Weights of a small image diffusion model: widths [64, 128, 192].
Rows from block 10, named by matrix and row number. Each number is 50 + 12 x the weight over its row's rms, rounded and kept within 0 to 99. All counts start at 0. After the name is the row's rms in percent of the matrix's.
# convs0: first 3x3 conv (model.decb.0.0.convs.0.weight, 128x256x3x3), inputs 140-159, a 3x3 kernel for each
convs0.65 083:48 67 47 44 58 48 66 48 55 71 48 70 46 37 48 49 69 43 32 45 59 54 54 23 40 54 59 42 52 45 35 41 47 52 59 53 59 35 44 69 72 42 70 45 61 54 47 63 64 51 37 49 74 34 62 59 81 42 47 45 65 55 47 55 59 50 62 50 48 49 37 54 52 60 46 44 67 65 64 49 34 70 46 66 56 43 45 43 36 40 55 80 57 54 65 46 42 67 30 35 44 50 63 45 29 43 56 62 59 58 65 28 48 45 51 38 40 30 42 63 51 69 52 62 53 43 55 26 53 52 32 45 43 45 52 46 75 27 68 71 58 50 54 46 53 50 49 47 30 51 47 64 58 46 51 60 56 45 76 60 64 46 47 51 53 41 45 53 68 33 51 69 62 55 54 36 56 57 44 48
convs0.66 083:39 28 37 38 67 30 32 32 40 53 48 71 63 51 43 42 48 46 43 56 64 61 43 41 60 43 39 33 24 50 54 47 52 67 75 47 40 38 63 59 65 40 46 46 58 53 57 53 64 54 61 45 58 47 53 42 43 21 69 49 56 49 69 57 43 55 46 65 38 56 64 43 90 65 25 44 55 60 34 45 51 43 40 47 50 54 52 45 54 40 78 53 37 48 38 52 53 46 57 71 56 38 65 65 39 51 52 49 61 58 62 44 32 51 50 54 42 68 58 55 57 51 66 45 48 31 57 55 45 26 35 67 70 49 64 63 63 38 38 50 47 61 43 39 63 67 66 61 40 60 50 38 38 47 51 60 41 59 40 46 46 41 43 36 52 41 58 62 60 38 53 27 45 38 75 43 53 46 51 44
convs0.67 083:51 48 71 52 60 32 41 50 36 34 57 66 29 54 75 63 59 55 42 53 39 42 56 57 54 56 35 40 37 44 81 41 34 58 39 54 32 49 57 60 60 51 49 63 43 50 59 47 48 44 64 56 53 21 50 59 31 31 51 45 55 43 53 53 37 56 62 58 34 51 49 23 19 51 40 69 38 54 55 42 51 59 39 47 47 48 33 46 62 80 39 52 53 45 61 59 55 27 53 56 50 56 34 52 58 58 39 42 36 42 73 44 39 33 60 36 48 42 35 51 53 44 49 42 45 63 49 44 43 46 56 79 55 78 46 58 48 58 43 62 42 36 45 48 46 64 57 51 53 46 45 59 50 44 56 37 51 59 42 76 54 35 41 60 40 40 49 51 73 43 50 52 41 24 38 57 42 53 59 44
convs0.68 085:40 44 46 40 32 70 66 43 45 47 55 37 64 46 56 52 56 33 43 57 32 64 54 56 48 47 56 37 28 72 59 44 43 49 38 58 50 60 68 42 40 44 70 22 49 36 60 58 34 58 47 71 66 66 51 40 53 68 41 39 45 36 42 57 51 37 45 64 58 46 41 49 16 64 60 65 28 42 29 48 49 58 47 57 47 53 48 59 72 68 55 49 43 60 50 53 36 41 51 54 47 37 77 43 31 37 75 50 53 41 40 49 47 55 70 55 78 71 34 42 65 44 68 08 45 34 54 46 52 73 43 58 63 56 52 57 41 55 41 27 37 48 59 55 60 52 44 35 35 36 44 68 49 68 45 58 59 55 49 53 52 71 49 66 61 46 42 70 55 40 42 50 52 71 57 41 36 57 57 55
convs0.69 234:61 60 52 54 54 50 53 55 49 57 57 57 45 54 49 53 53 57 47 59 50 54 46 56 51 58 56 52 47 47 48 54 49 56 50 52 51 42 53 53 47 59 51 54 49 51 50 49 53 59 53 56 50 48 48 50 49 55 47 53 50 53 55 58 53 60 46 53 50 42 47 56 47 56 51 59 53 50 51 45 49 48 54 57 50 53 49 53 51 55 51 53 46 57 55 49 53 52 45 52 47 44 55 45 48 50 59 55 47 44 51 47 52 53 54 47 50 48 49 46 48 46 52 49 46 56 46 48 47 50 47 59 50 49 44 53 47 50 51 51 51 52 50 48 52 61 61 54 56 55 54 51 54 48 53 52 48 51 58 49 53 46 51 54 42 49 50 53 50 56 53 44 48 49 53 45 57 61 55 53
convs0.70 087:29 45 45 51 46 52 50 42 27 60 37 46 49 31 52 44 52 41 42 38 32 58 54 48 42 44 47 67 62 71 55 57 50 39 41 75 53 37 40 61 42 39 42 67 44 47 33 42 36 36 47 52 49 46 53 52 50 63 50 67 59 56 48 54 56 67 53 61 38 54 64 73 69 60 32 57 61 50 42 53 59 62 73 46 53 71 48 59 75 30 49 56 65 73 43 45 41 39 57 29 42 38 41 38 57 23 50 53 46 59 52 47 37 61 46 41 60 54 58 74 51 50 63 56 76 49 66 40 56 48 52 72 62 65 78 55 53 49 41 41 66 73 50 35 52 40 53 34 63 51 18 46 52 45 53 53 44 66 31 25 39 28 37 38 37 54 51 28 43 52 37 40 43 57 58 43 52 45 42 58
convs0.71 083:49 52 51 59 61 51 60 37 54 60 43 30 45 57 49 37 62 35 48 33 33 60 58 71 69 63 49 53 56 44 60 48 46 62 41 47 55 36 51 43 64 52 61 32 44 60 56 67 62 42 33 63 69 48 36 41 49 45 49 58 51 53 74 81 37 66 53 37 47 63 50 50 50 36 35 52 72 58 53 46 38 46 52 43 63 47 31 26 63 47 47 53 56 56 50 43 29 70 39 62 60 44 59 54 49 36 46 49 48 42 53 54 31 47 54 53 50 60 53 54 58 36 50 50 41 51 39 76 49 28 20 41 39 46 57 63 48 58 52 39 40 50 62 57 55 35 54 59 38 43 42 36 73 30 52 56 55 54 53 51 65 45 38 48 43 50 35 66 71 55 70 54 32 67 47 40 54 59 41 51
convs0.72 086:46 36 61 54 25 54 23 36 60 58 48 27 54 58 53 65 36 48 44 45 61 58 34 43 38 29 46 35 37 57 35 54 61 42 50 23 49 42 58 63 44 61 26 46 50 48 33 64 64 41 66 55 41 57 56 35 36 33 32 44 53 32 41 36 56 50 51 49 44 49 34 23 60 55 32 48 40 64 52 49 38 60 80 54 48 60 50 24 27 81 42 57 51 60 42 52 51 44 41 63 67 47 22 46 57 44 55 48 45 46 51 42 46 35 74 42 51 50 42 60 50 40 51 55 54 49 38 30 74 55 69 44 49 50 54 52 56 40 45 39 31 38 42 50 64 46 51 36 51 61 58 63 54 44 66 63 53 51 60 67 41 36 60 33 44 42 56 41 59 56 70 47 34 50 56 32 49 48 28 41
convs0.73 084:30 40 69 63 45 57 44 28 44 60 39 72 31 48 40 41 72 29 54 48 59 56 28 58 61 27 49 61 52 34 55 64 54 40 35 47 28 40 48 37 47 56 31 28 52 24 36 31 54 70 28 55 53 44 60 51 38 55 53 65 44 44 45 78 44 24 54 76 59 63 76 52 46 50 31 63 63 54 50 58 46 59 61 54 57 49 31 48 64 59 32 28 48 49 50 70 55 51 55 46 32 53 39 61 60 57 28 69 42 51 45 45 53 71 57 59 82 46 41 51 36 46 37 64 55 55 61 56 47 51 59 65 62 48 41 46 53 38 27 45 48 42 48 38 62 43 42 48 58 62 49 59 48 61 42 43 44 38 56 41 64 69 45 42 66 41 49 53 49 58 45 48 43 47 57 35 51 46 42 47
convs0.74 083:46 53 39 53 38 81 36 26 50 48 51 48 47 52 68 41 41 71 34 66 47 41 54 60 53 63 66 53 37 54 60 42 47 72 44 43 44 54 52 46 47 38 51 52 67 58 66 47 75 46 60 43 50 72 47 46 60 47 61 68 41 31 43 53 47 41 55 42 43 35 85 55 55 60 40 63 38 31 37 44 65 65 38 64 62 67 55 29 53 34 43 42 57 62 57 44 43 49 37 56 68 16 42 39 29 44 60 32 59 56 46 59 47 52 36 62 47 60 57 59 49 64 60 47 62 38 49 47 37 60 51 54 41 66 35 56 53 54 52 33 58 46 47 62 52 40 45 63 36 66 67 66 54 44 37 55 61 65 51 55 73 51 50 42 39 35 39 35 42 54 47 34 42 43 53 70 71 55 40 35
convs0.75 084:65 50 29 35 50 58 40 41 53 58 57 56 44 72 45 42 34 62 68 77 59 64 41 62 35 53 64 58 45 55 37 65 47 70 66 51 57 60 51 47 51 47 34 58 42 64 41 52 57 52 70 67 53 39 44 51 30 45 61 63 62 45 49 44 48 65 52 79 60 43 47 48 52 44 57 53 41 64 40 57 50 41 56 50 41 53 52 59 54 55 48 52 41 54 52 44 57 53 38 49 64 62 30 69 41 38 75 30 52 52 58 56 39 51 58 47 57 66 45 55 50 50 75 49 22 47 41 74 47 37 67 34 60 50 44 55 51 55 56 53 52 42 58 40 54 45 29 57 50 67 43 36 50 21 62 39 33 75 74 32 41 57 50 35 39 35 38 56 34 54 57 41 42 54 38 50 47 49 54 53
convs0.76 088:37 62 51 31 47 44 44 45 68 39 49 24 47 56 40 54 45 48 28 55 51 56 49 44 40 29 66 47 53 64 35 48 46 54 46 47 56 63 51 54 33 38 72 69 32 52 58 44 34 42 56 39 48 45 45 52 52 24 64 51 48 11 46 47 49 48 39 32 12 49 53 58 59 34 59 50 39 33 52 42 60 48 25 45 42 62 42 43 57 57 70 11 78 52 53 37 56 60 53 40 32 33 65 58 38 60 48 54 51 56 49 32 60 56 30 46 44 72 51 40 52 25 38 47 35 53 47 42 42 28 48 39 55 51 44 37 56 20 39 44 41 32 53 56 55 46 41 50 59 39 60 50 25 52 72 59 45 37 38 43 61 51 58 53 53 32 62 85 59 27 59 31 54 40 42 39 64 37 43 42
convs0.77 084:54 56 48 38 44 66 35 69 43 34 53 40 53 35 34 66 46 54 49 32 66 48 70 23 87 16 62 48 45 61 65 51 59 34 40 47 61 58 53 54 52 51 55 55 77 51 67 40 52 37 41 52 62 41 66 59 60 46 25 53 40 44 40 72 46 46 41 45 55 58 49 46 41 43 47 65 59 47 48 60 58 65 54 43 40 60 38 62 58 56 41 39 27 40 71 28 52 28 49 39 58 70 69 63 34 60 50 56 36 76 50 41 50 56 41 36 57 52 40 43 66 52 44 54 53 39 39 41 34 40 60 61 63 45 47 49 63 52 61 38 32 56 40 45 65 38 58 71 45 62 40 40 61 59 37 37 43 46 59 62 45 39 63 51 38 43 60 44 53 63 65 38 55 63 34 56 42 35 63 63
convs0.78 085:66 70 55 31 41 60 27 59 55 42 35 62 50 52 66 49 54 62 60 48 53 52 66 51 62 54 44 39 55 49 59 74 50 71 66 55 44 77 32 48 55 44 49 57 43 39 41 49 43 35 49 35 43 42 64 53 33 72 50 63 60 50 49 42 54 46 22 51 55 57 67 53 52 37 54 45 49 36 60 64 78 52 40 54 54 56 61 81 46 39 55 56 65 46 38 73 29 65 62 36 57 42 72 56 44 29 78 57 51 51 26 58 59 45 56 62 51 76 43 55 46 48 48 55 29 42 77 67 64 57 62 47 52 49 64 39 30 61 28 50 55 60 61 64 59 31 45 45 55 52 24 47 46 51 67 52 46 59 51 55 42 50 49 37 69 51 36 61 43 54 62 38 49 69 51 64 67 47 67 59
convs0.79 082:56 35 68 52 47 35 62 54 40 35 39 27 37 39 54 49 64 27 45 19 41 65 39 43 38 57 41 55 23 39 32 50 38 60 70 45 46 59 59 52 57 63 47 57 48 58 43 41 63 54 48 44 63 40 60 56 66 81 67 61 46 63 65 60 51 36 48 56 53 52 22 45 63 49 45 38 32 24 27 77 22 48 41 55 68 40 30 36 53 45 30 42 54 46 60 49 47 58 52 44 61 52 43 63 43 27 59 36 41 64 43 47 48 54 27 29 55 49 36 65 69 41 60 43 47 39 64 44 43 34 46 50 54 61 72 29 59 57 36 57 40 56 55 45 31 46 58 29 56 49 33 64 33 47 62 52 56 59 55 45 35 51 56 62 44 49 43 44 40 50 37 35 47 54 17 49 60 15 66 71
convs0.80 084:43 43 51 71 58 56 79 35 48 44 54 56 66 65 41 36 68 66 51 50 45 46 47 56 42 58 44 37 56 46 67 38 47 47 48 53 41 66 60 32 39 50 29 38 41 62 25 71 53 36 51 48 46 60 33 40 53 27 36 36 43 44 52 67 62 45 43 52 58 49 50 29 51 57 56 39 34 53 30 55 51 67 38 45 39 45 50 30 56 41 58 60 59 49 44 78 59 59 54 63 56 59 38 64 45 39 57 57 61 32 62 39 60 45 55 37 59 48 45 46 51 41 60 53 52 35 39 64 43 28 39 54 22 39 53 31 61 53 52 67 54 44 55 64 56 50 51 33 47 42 54 45 68 34 43 37 57 48 40 60 59 63 32 39 38 67 73 73 26 58 64 51 38 34 45 57 54 50 39 38
convs0.81 083:43 43 46 49 40 44 29 66 47 41 45 55 36 61 40 55 48 73 46 63 71 70 66 48 50 57 64 28 75 44 44 51 57 59 66 41 40 30 63 40 64 61 58 48 58 14 26 33 44 56 48 33 33 45 43 29 77 51 33 60 53 72 34 50 71 37 48 50 58 53 67 58 42 53 28 53 31 31 56 38 64 41 42 56 42 73 49 44 76 46 60 45 40 44 70 34 50 43 51 45 45 55 71 58 46 49 60 44 39 60 46 59 43 50 66 52 51 64 58 46 61 58 51 49 61 69 42 56 41 50 64 52 59 34 43 62 32 58 46 44 54 40 38 64 47 31 49 40 57 51 36 39 40 34 44 56 45 55 53 41 42 44 56 47 77 45 23 46 42 58 65 26 49 40 41 60 44 44 31 47
convs0.82 083:56 65 53 37 50 62 55 57 50 60 56 58 49 42 48 55 44 34 39 49 56 45 39 47 43 46 68 54 78 60 41 37 40 61 40 38 40 40 42 50 38 57 41 41 37 31 63 53 43 45 42 47 49 58 39 39 24 45 40 57 30 74 37 35 50 53 28 54 44 43 63 49 51 62 35 61 45 44 70 40 37 65 57 49 54 28 62 51 34 45 68 25 54 65 62 66 34 57 54 78 64 71 30 39 65 44 46 59 59 64 72 54 36 40 45 53 68 49 59 60 51 41 67 59 37 35 44 52 70 58 50 18 60 63 39 57 46 58 34 50 51 38 24 44 54 50 42 51 44 33 73 54 56 37 46 54 44 49 54 58 32 48 59 36 43 43 53 48 52 54 80 51 48 46 19 67 43 38 45 32
convs0.83 087:41 29 36 47 46 49 47 54 44 59 54 68 57 41 54 45 45 49 60 57 82 41 52 64 57 46 48 44 59 52 65 48 51 40 62 58 62 40 47 39 60 45 59 64 66 45 50 51 30 59 72 67 49 36 54 55 56 55 48 57 50 25 37 63 60 38 37 62 65 41 49 51 67 44 47 51 58 63 33 57 35 47 41 53 40 56 71 74 48 51 42 39 42 49 64 46 57 65 43 55 34 60 47 63 35 51 47 61 63 46 53 47 28 58 59 53 41 46 29 54 65 41 59 43 61 35 32 61 28 24 47 46 53 48 55 37 72 62 81 62 45 36 52 66 30 32 43 31 44 46 44 72 55 47 61 38 54 54 52 45 46 63 50 65 72 70 53 39 41 56 64 48 39 59 43 52 43 63 67 48