{"model": "image diffusion model", "dataset": "aerial photos of the United States (SatlasPretrain)", "train_examples": 203450, "image_size": 64, "horizontal_flip": true, "conditioning": "none", "arch": "unet", "objective": "epsilon", "cond_dim": 256, "norm": "layernorm", "activation": "silu", "pixel_unshuffle": 2, "widths": [64, 128, 192], "blocks_per_level": 3, "scale_shift_norm": true, "attention": true, "upsampling": "nearest_conv", "init": "kaiming_normal", "residual_init": "none", "optimizer": "adamw", "lr": 0.0037, "beta1": 0.95, "beta2": 0.99, "eps": 1e-06, "grad_clip": 1.0, "steps": 9800, "batch_size": 128, "epochs": 6.2, "lr_schedule": "wsd", "decay_fraction": 0.4, "final_lr_fraction": 0.1, "warmup_steps": 290, "weight_decay": 0.0}
Rows from block 2, named by matrix and row number. Rows with one number belong to one channel. Each number is 500 + 50 x the weight over its row's rms, rounded and kept within 0 to 999. All counts start at 0. Numbers have three digits each. After the name is the row's rms in percent of the matrix's.
# convs0: first 3x3 conv (model.enc.0.2.convs.0.weight, 64x64x3x3), inputs 40-44, a 3x3 kernel for each
# convs1: second 3x3 conv (model.enc.0.2.convs.1.weight, 64x64x3x3, transposed), outputs 40-44, a 3x3 kernel for each
convs0.0 090:511498575490463558455507532483512537517547532517512525511520549537534493488470482512485551486534526491480509400543483474494549391435375
convs1.0 105:494548484535551461418476451535595530506527585545564601434482579501542585430452486378407478419460463484456480554462488524560502556526476
convs0.1 097:509623576574421587553612575523516580538491555494544518468501503506500500494491494500480536478454492500540505512635518487510524481555500
convs1.1 122:493460466512427487522487497511522497435594496455495488460560441535560569585532559512490517437590467530503532495464477518604540513496485
convs0.2 096:506517482487465486496557497516522507500515515506527531470453495455525498503500509467516497426414468425409451525442509401320444522489526
convs1.2 093:497496462568478453460480457523512487511501458544603498304339390419483520388375543426468537349467508399476445491557512463485515542511551
convs0.3 085:475441491377522556439523500488515528418537495502432541540501516570521532530536482535411527559521594422515542537677564558540524522460560
convs1.3 110:479556431491543480515552439545531422511543476546515528483406503478370467432404497480488469409660394459483519497567490456577547471496464
convs0.4 097:528503473492622584491414459474454471475516510554439457504525510509529494495520503508515501580532516518539520489444476516585462529449506
convs1.4 130:471482487457451554515541493453546502541479439526527557518523471531457465481455460513449472519579527474372514480497444511655490481503454
convs0.5 106:488531528538384556492586536485506526486435505463423495496516511489542518503526503491499506523501530493517514502465527375302474537443558
convs1.5 045:574494473429483525510521517538532564537536548550545563542427472505477468462595527485510467549377539495449473497448456509345398481479502
convs0.6 085:535560507496485503485561500426498500488555581483530578516481480507605536510507505467499485411523532423491488574611554498448467493443394
convs1.6 112:443452542480520527535523525471428542469474536535594662380504497447365437482448514421535528534520633499496607557510476530487474472465435
convs0.7 104:433409546538577456495463539476484487499486532530516530448452501455654496496478500465470499402592509513465515492531512564476521478440467
convs1.7 064:501537567533529517492542547524539456528559509513564547476416405331505470365411455539523583456465393412487468499462469501529543486482489
convs0.8 100:526490619538609504485427510441575502506568555534525461482488509474577503490513499518523513506648483514450536441526470510513464480431509
convs1.8 118:501519488521556401481480489520471515530375464530489461543519509502653477470531603541384489513515524544492492501488474480473564450531551
convs0.9 094:470549519545364595485488509487506530457472475474460499499498479500523514490505493483527506488470547502572512497535570591426569540510526
convs1.9 109:495486503495500468516560505475485467521450515507494506544507504514445410540536455550477509502463570503553468466465482503506476505536498
convs0.10 087:536509477499502484515579525505472493525468531526522532523504519500535545515496497503522565426495491485488453440306453494428432540515454
convs1.10 079:601558536460472527488522492459439449503432458513529504459490352464395390399410350543578548518558526528471485508508468492477477461494466
convs0.11 093:509532511480521456474520428454436452540573524522519497505473463484549538501537494507482519541571521484491537468581507517565458596595597
convs1.11 104:488491513542544482507575529515442493563473544505428516516405429470429479423414435503566501512503470468421451513581455491458471529507477
convs0.12 099:530399548528593453519443499485427464523512486498481472463510499427542499497497508523601523468554551502559521466432516391535512463490504
convs1.12 078:493541502501580486496467585507473478468630463472474487547559457482523493565615509496548445498531613464493502540499546540428523504497507
convs0.13 092:499467459364553495469477467483500532472498483512518492487450477475457506519450472505441476476393414517516485508471465536417483570448577
convs1.13 067:484448511518447450506532485434518479473434440535494527538575463564561470542533583449419482443332432411462426528487494472592517496523494
convs0.14 162:486530506513427471492524495477443533439395471487481543464475453450468516474498486443471544484565552484455488448555479507432450471466489
convs1.14 121:494502525468512506500461513460527529476612547492503524519538462501480464556547498476426519491479573418280450469450455482464485484473480
convs0.15 079:503535532430576482472488496495477511470495544485464500516512509506584507517527506471441500414399487512459498503320509460415458501453526
convs1.15 075:496471446504425507497547565571504495508464462452454502428426437503460373485398483471530508595425380477539595521480523518394432483448454
convs0.16 070:543428540422466497464437493544452541477524545518505528530542534511587503508526506470414513469419498513515505441402505485384516455497495
convs1.16 064:530525518504483518453408597444519492539638591532495543481441517384408529458372408484469510480386379447513492500473513494476505489541513
convs0.17 081:481503485485427348411492499503530536497459499515519515507532540515593538516560503550556558494506535492571504488551477465466470451461481
convs1.17 086:498458490513509522492520468510432491444409486454520455522469444507522534482500517557603525518522482502476474486490543506493489497484503
convs0.18 101:469523464401541548506532450530524487558573514474492453488503525469363513504465486522539486569495428510492538572409535498432482529526543
convs1.18 108:509525463509441512473575522574572534537513526523397459497468425504525535467475483436513478430743463492440432510520508507557543519541512
convs0.19 091:540472480441456503533528484520502508493520489514532494489516499520560501480474503503453477544401468461409443545563535459586481534584497
convs1.19 125:466435507512565461475470515460453517514472453493511424421452507453400590436439534563491543568380411521461446531551498526481473513523557
convs0.20 089:479488488465502373498436398530534483519467497474483492509477488485512489510515504529468477522466491511451479622350487499393420541467513
convs1.20 082:476450510588513504545531407595526488561547489458456483400431461451422462451433557555489495485492544413415499454514475479489460518479483
convs0.21 120:450462441501451406483510463474444496484460510507476519528507495495450489498459483537485490525479451507452472513693495505619543539514546
convs1.21 084:493556559552537531598596543546624551496513507495591547454419573422360438453411457507473498382392474481519587458487509515454488423490508
convs0.22 089:511527497442572464488542481454447536486478490461446490492489523504444524534460517529522525507594515488531526512517437561372429512541476
convs1.22 082:523498484434388506509573516489502540498497555460474466463518496570483614428471523460581527595529531530530548509523517446455498477464489
convs0.23 100:536440487493591515546516521495482541509529435492516529489496498510458491520492500506516529544514522476469456464597444559630531494640471
convs1.23 087:502576506535519573552570503523503485556480446535506497471594436578737582471566507526458497501362470444438500520510516544513550550500505
convs0.24 082:494506569460374474491446490536506497524469526515498481512515517526572511512539505502428461482295445473515493488459492332592494453529479
convs1.24 091:503497485495519414491447441450495500490453563446492506478468399391301497462425404503547466498547500524477500450448495532557466463543468
convs0.25 091:503480509516544522505576551568572526572603532546480496455488491532538470534530560506498517560482547543569544463487502411498505521497510
convs1.25 117:480473456515489447514515474473538482429496478430395479590537565491480537446460432451408478458550457436534534508569539524483535542498468
convs0.26 099:543485511512421493505547518540465505406449495501466526488502507489532503496495490515563512511421523505592533516429485412478415494488548
convs1.26 128:502482498557547563452488490512395502484440487507527534510535472464555470506522474508548503430353485488505511498546505506443432544519489
convs0.27 088:470468458489441558451508501537540550547589537431562510527487475475442478494457473519491437536582444496442530529480553493396556539501510
convs1.27 122:459491513558527541499414499503397561462492531490471459580541486617584545517580462481548536500548515556509521499502461467496532465531528
convs0.28 101:474457480440549555530488496512517530455542529476555456501495487522540506509522494487502475507529500525409499478614520503652549520510511
convs1.28 120:487470536449551481505455523508491515473524498537539432524540552552460462471578527490488527526546536564581525485549481497592517439485480
convs0.29 106:485527503538450470466468511486532479459478406495500525493511501502459493488522513495520488493450397503518528557521569593219609477613460
convs1.29 070:498530532568552554503490491497468485598423557485501520442432466478524523475518535520570498638549439490468487480398495489538497485462488
convs0.30 091:487421573568550479504472527530545534475532525529521496471504522525453424508502476479465498459340525501545569521562515461480497512528485
convs1.30 117:539514521414498486499552543482479499449618512489424471481499488483504496575479477494584509567535527473355387508491490441433557468533523
convs0.31 097:502534470548462495519501444533498532541478492524500472495494517486562484499499499531541503493476504515513498482490498481621456503562504
convs1.31 127:479448510488707580494572522485470541469541614464468529511507469533389508517538566512489499452661513449491462494546478404543524467489559
convs0.32 097:452530580495576489537532526530520573520542563514498551502483450499575505520512485461412461522393440551461454376619590456421510511538471
convs1.32 108:439506456440527491469459496423507558438446600381448507530468427506554446521469523523533510566613564564559508500453510526517475532551549
convs0.33 102:448483519596590527454491543546531514531504537530427508497506486519482496483549493494470507439496571535630537491516476467540493463476493
convs1.33 092:495480551443557435500488517488325469502524497482456468398458433444600505459444531532635543496456419476494481553508505530538452526536479
convs0.34 097:510506503523577477491558514549469447528481527532506515501498529493597517489511505507498473527570543488572521456471472571645442488497482
convs1.34 111:460469467389557605502395491537596528510511488457503536531539521566508373462519516520492501563548570463436544479470477503613483446452465
convs0.35 104:472495470523651491522477518491454411524519498512527505518421498512475498503522509471364431555315494518559517571406555523636560501486484
convs1.35 071:495499511547526540477542538491494507517432519533432552522495505502456536514555504513529512555811533559489466499497509491410460463500466
convs0.36 092:532522540506480576495473502481529535562484536544497550495523506437525534481512538507453500377419493523427493540495427492672467558526597
convs1.36 117:452492516488470458542554532446549536456510448420541466409449448412475486345513569453508481465517608527539503514435582568433483519451500
convs0.37 088:555545525544460427462461464498466492504539506522522546526514500467531433471458496529514491425461467479496465513445511438418573396517518
convs1.37 117:493578570494546548482385438507492369469573433525586463611584578444534498469439448467574448437513486496512497567489466527496512464444548
convs0.38 103:518460482488452569506439461509498495502465487517486493515473490431426502475519487493552463508543443514560453444447484494389530488516468
convs1.38 086:495457497546410451490522496521508514547446499533457488552547477516582494531531458495484447485480494498530478432538485456527494473547461
convs0.39 088:525536537529588545529498521483484496487504512501493509484474474452503468473565509525553520466616533465497458499429412544629385449319477
convs1.39 085:490459482567514451513477483551482501496466551557460496518504520498451501512481465506470514473473526475519496455478509486596537491523512
convs0.40 103:508505485451483446444485430531480506513407516487519514495510502490445478494495493513525495473533469512344536498511439520640425496492533
convs1.40 074:497541537600542451510541495484498505542509460506457536499454589520496515515546529518499478589339520471422434516506531359422466495517522
convs0.41 119:509456491528562471501501543511461539497359447516513544496500493485564491500478497474504483471509576523508466464486527484417465499503476
convs1.41 076:568498520490449495528519521460491498470593475536503550507502510515462421487539502448434493386449500487489539491531497548516479524492539
convs0.42 105:494526485504414514492448438479442492495383442482421488540499512551557587526506522528494555478477565562573580465564515411625568417523454
convs1.42 062:473549468500454570427445568512503489438370512434489460447498404463389447536425522434498475404549564517479459521540475513542523454537437
convs0.43 140:566591543490523532512531480542500523512491468489522487490390482446311404546435521518489462457448435490450457429522471489495529562557576
convs1.43 112:460462446493502509541574577501539543504537513427449519394373455537533621625604649488466504531527539429459444583540498456482462531488547
convs0.44 099:518532493559596533495464523491567508481436560475543446508532495487532499471497489500493506493595493523578542504488562524659552449626534
convs1.44 117:522521498513622499501492441548532519551572557510499545529489548540436551529540423474507550422545416466533487508505509514498541497491479
convs0.45 094:510513494550446522511559497491517508449431507498482510500525503545335484495545497472470511503531492492474486521475541644405598502548581
convs1.45 081:518567530499504551486435508494481512479585513544545514491485493534590501471590468487523485567266496497435486499548498516608470513595542
convs0.46 096:526518491492329573558557505501518499494514464523498508521518509536388518502505498505393481530414426475541489548607519489676549517543483
convs1.46 064:526454455430396515492540495522546484509477498509420455487521525527466538499541539525383495505586423540475529513514497489492534507417464
convs0.47 092:423426463436493455482452463483564486546546527506458488491509508508533484479521498507524489523528518505500485414448490512546586491482528
convs1.47 097:480471499545550573504487503479574478511464470555413540530593540463452523504459526486515503506530441541448519461583485545498459502496503
convs0.48 090:546557562523566501492477417514527453501507425488507538509533490523459463497508486458501470513575485482436514531362420406381516535398488
convs1.48 113:503539516421547462434461449515536523529476495529512521531503543534508538451511471516440487503500487513605493498557432495636498469543447
convs0.49 127:533493496496394524518492520542518527470412481477454471494484477527535436483494467455485483445429497451467359460579541506637674494515562
convs1.49 058:499508499522581502494549505514547500582557497555510501495403410319402500467462479622535557598745492523510500447451535489475510489485514
convs0.50 091:454497538502467559467418554523529508499544498496505474516547560494573515507544533491533499495500490498456480494526573561426556552580560
convs1.50 100:447513510483503482431520519563569541371499427362397464569600514436484467454423464576395433547485392598495442533482562469389481533507517
convs0.51 162:550589580572532525559557538546562520550550552540591536464462463427494463436466466496582510408513496497484463479445406511531462435459475
convs1.51 071:517542515536490460517442525487586449514605396546569485524543606533482545608450466553471548477565539371435528470413508465472545521529518
convs0.52 099:497483520529198599558418483484449485472459517519533543475481492457564499507465485487422497443512488505515520539602470560491451505402527
convs1.52 080:506478529547363575471552477494525513507460596491451510512475478523630431526452540535632511441542595462435499538477489483540507515477487
convs0.53 099:555553543581468542473510547496533534480520524484504535505519499473534502502480500514519492541476505466573528481484469385279429464368518
convs1.53 116:462492437580510503492534522498495443451574495481490455500545493492640419466485487465509482498455577481438479515539492519397478544580530
convs0.54 104:482547523553495572484565533509434469553379495502505503478524486489560522480467485495609468403675538491514432480588503460507521523484534
convs1.54 125:482477492549336474560592474548597561515539506469391490504457538514423649483428574537449485470504457508462504510493519497491530461515491
convs0.55 068:516495483515376478543497514509568506529561541523575506475455438484537475503477471514552509514548492468478432512530574512435538498576555
convs1.55 084:461523559482483523521454509527602446526574536550534513491462507510480474501535506547480513613554520526491503573497486517507525498453464
convs0.56 086:455543458429477511530564531449535491472504497495596535489439478507488512517542508516575540462481451526592541553484526575680560393427398
convs1.56 124:501461476528521510581549486570421530540488489565559560520599518528487472521566509545518601368521524544461583449531501452608515452460491
convs0.57 098:507477470440490522464450526480493504505508547464494484515530523568390432548422477527512486559506501515479509551474454567606449479499443
convs1.57 087:475433484518572478550554498461558507506614472481389431492480547442414602528492511519492471452268417490507437522504527467436549484470515
convs0.58 084:478526513495437532505474491532482480489454438514526433508475481487573472501516511440458486494548625469447438502447474477346431512520463
convs1.58 112:489520525525443542493459490569511506580524491486483390420460405478456435513584555519494423457394408577479514445501486543453516499500462
convs0.59 104:490433464439513430483534507536483470485533490483499523481497503434543494479476483533494487458642557449530523507527476535617514470508460
convs1.59 077:508462492436653438538499479508462479457519544466468514463447434591393314531516444471541419519383468505463497472520508538478472467560508
convs0.60 127:525520481558508550525532498488450473445398478461421465501546549524409434507543517519529523572605478498494530529433501571385487500513549
convs1.60 143:534500522517540476544603472470455507511507455493425494501450525518419483508397481527433502449590497487479542520516471457452541455431518
convs0.61 092:614590453496410446500535499481502496552509552487527492528452492551535514522516481483471491595581576493464472422426539433498525476557412
convs1.61 111:562486490500525416524531484464451493506497432554490548492444484510492527538494510515588525544421434477472533519550541551517513488521491
convs0.62 094:495499465523481538520564496525494531411549445496507473511520485497526493517511504528597491480412465524477515531497563609531472499515476
convs1.62 122:495493474554513489557440495525547525553467557465501504503529492402557477473511464525443464562313460534588561553479518510378494514421510
convs0.63 107:456581492447481489450513474429427482430386471471482465536563498529630556512507494481538574528506542569504505504640425488508399468394399
convs1.63 111:510514527594499510565526545465421465428400435436463474515562538441416447535498533410379415405376495459493497519503522484509482482532481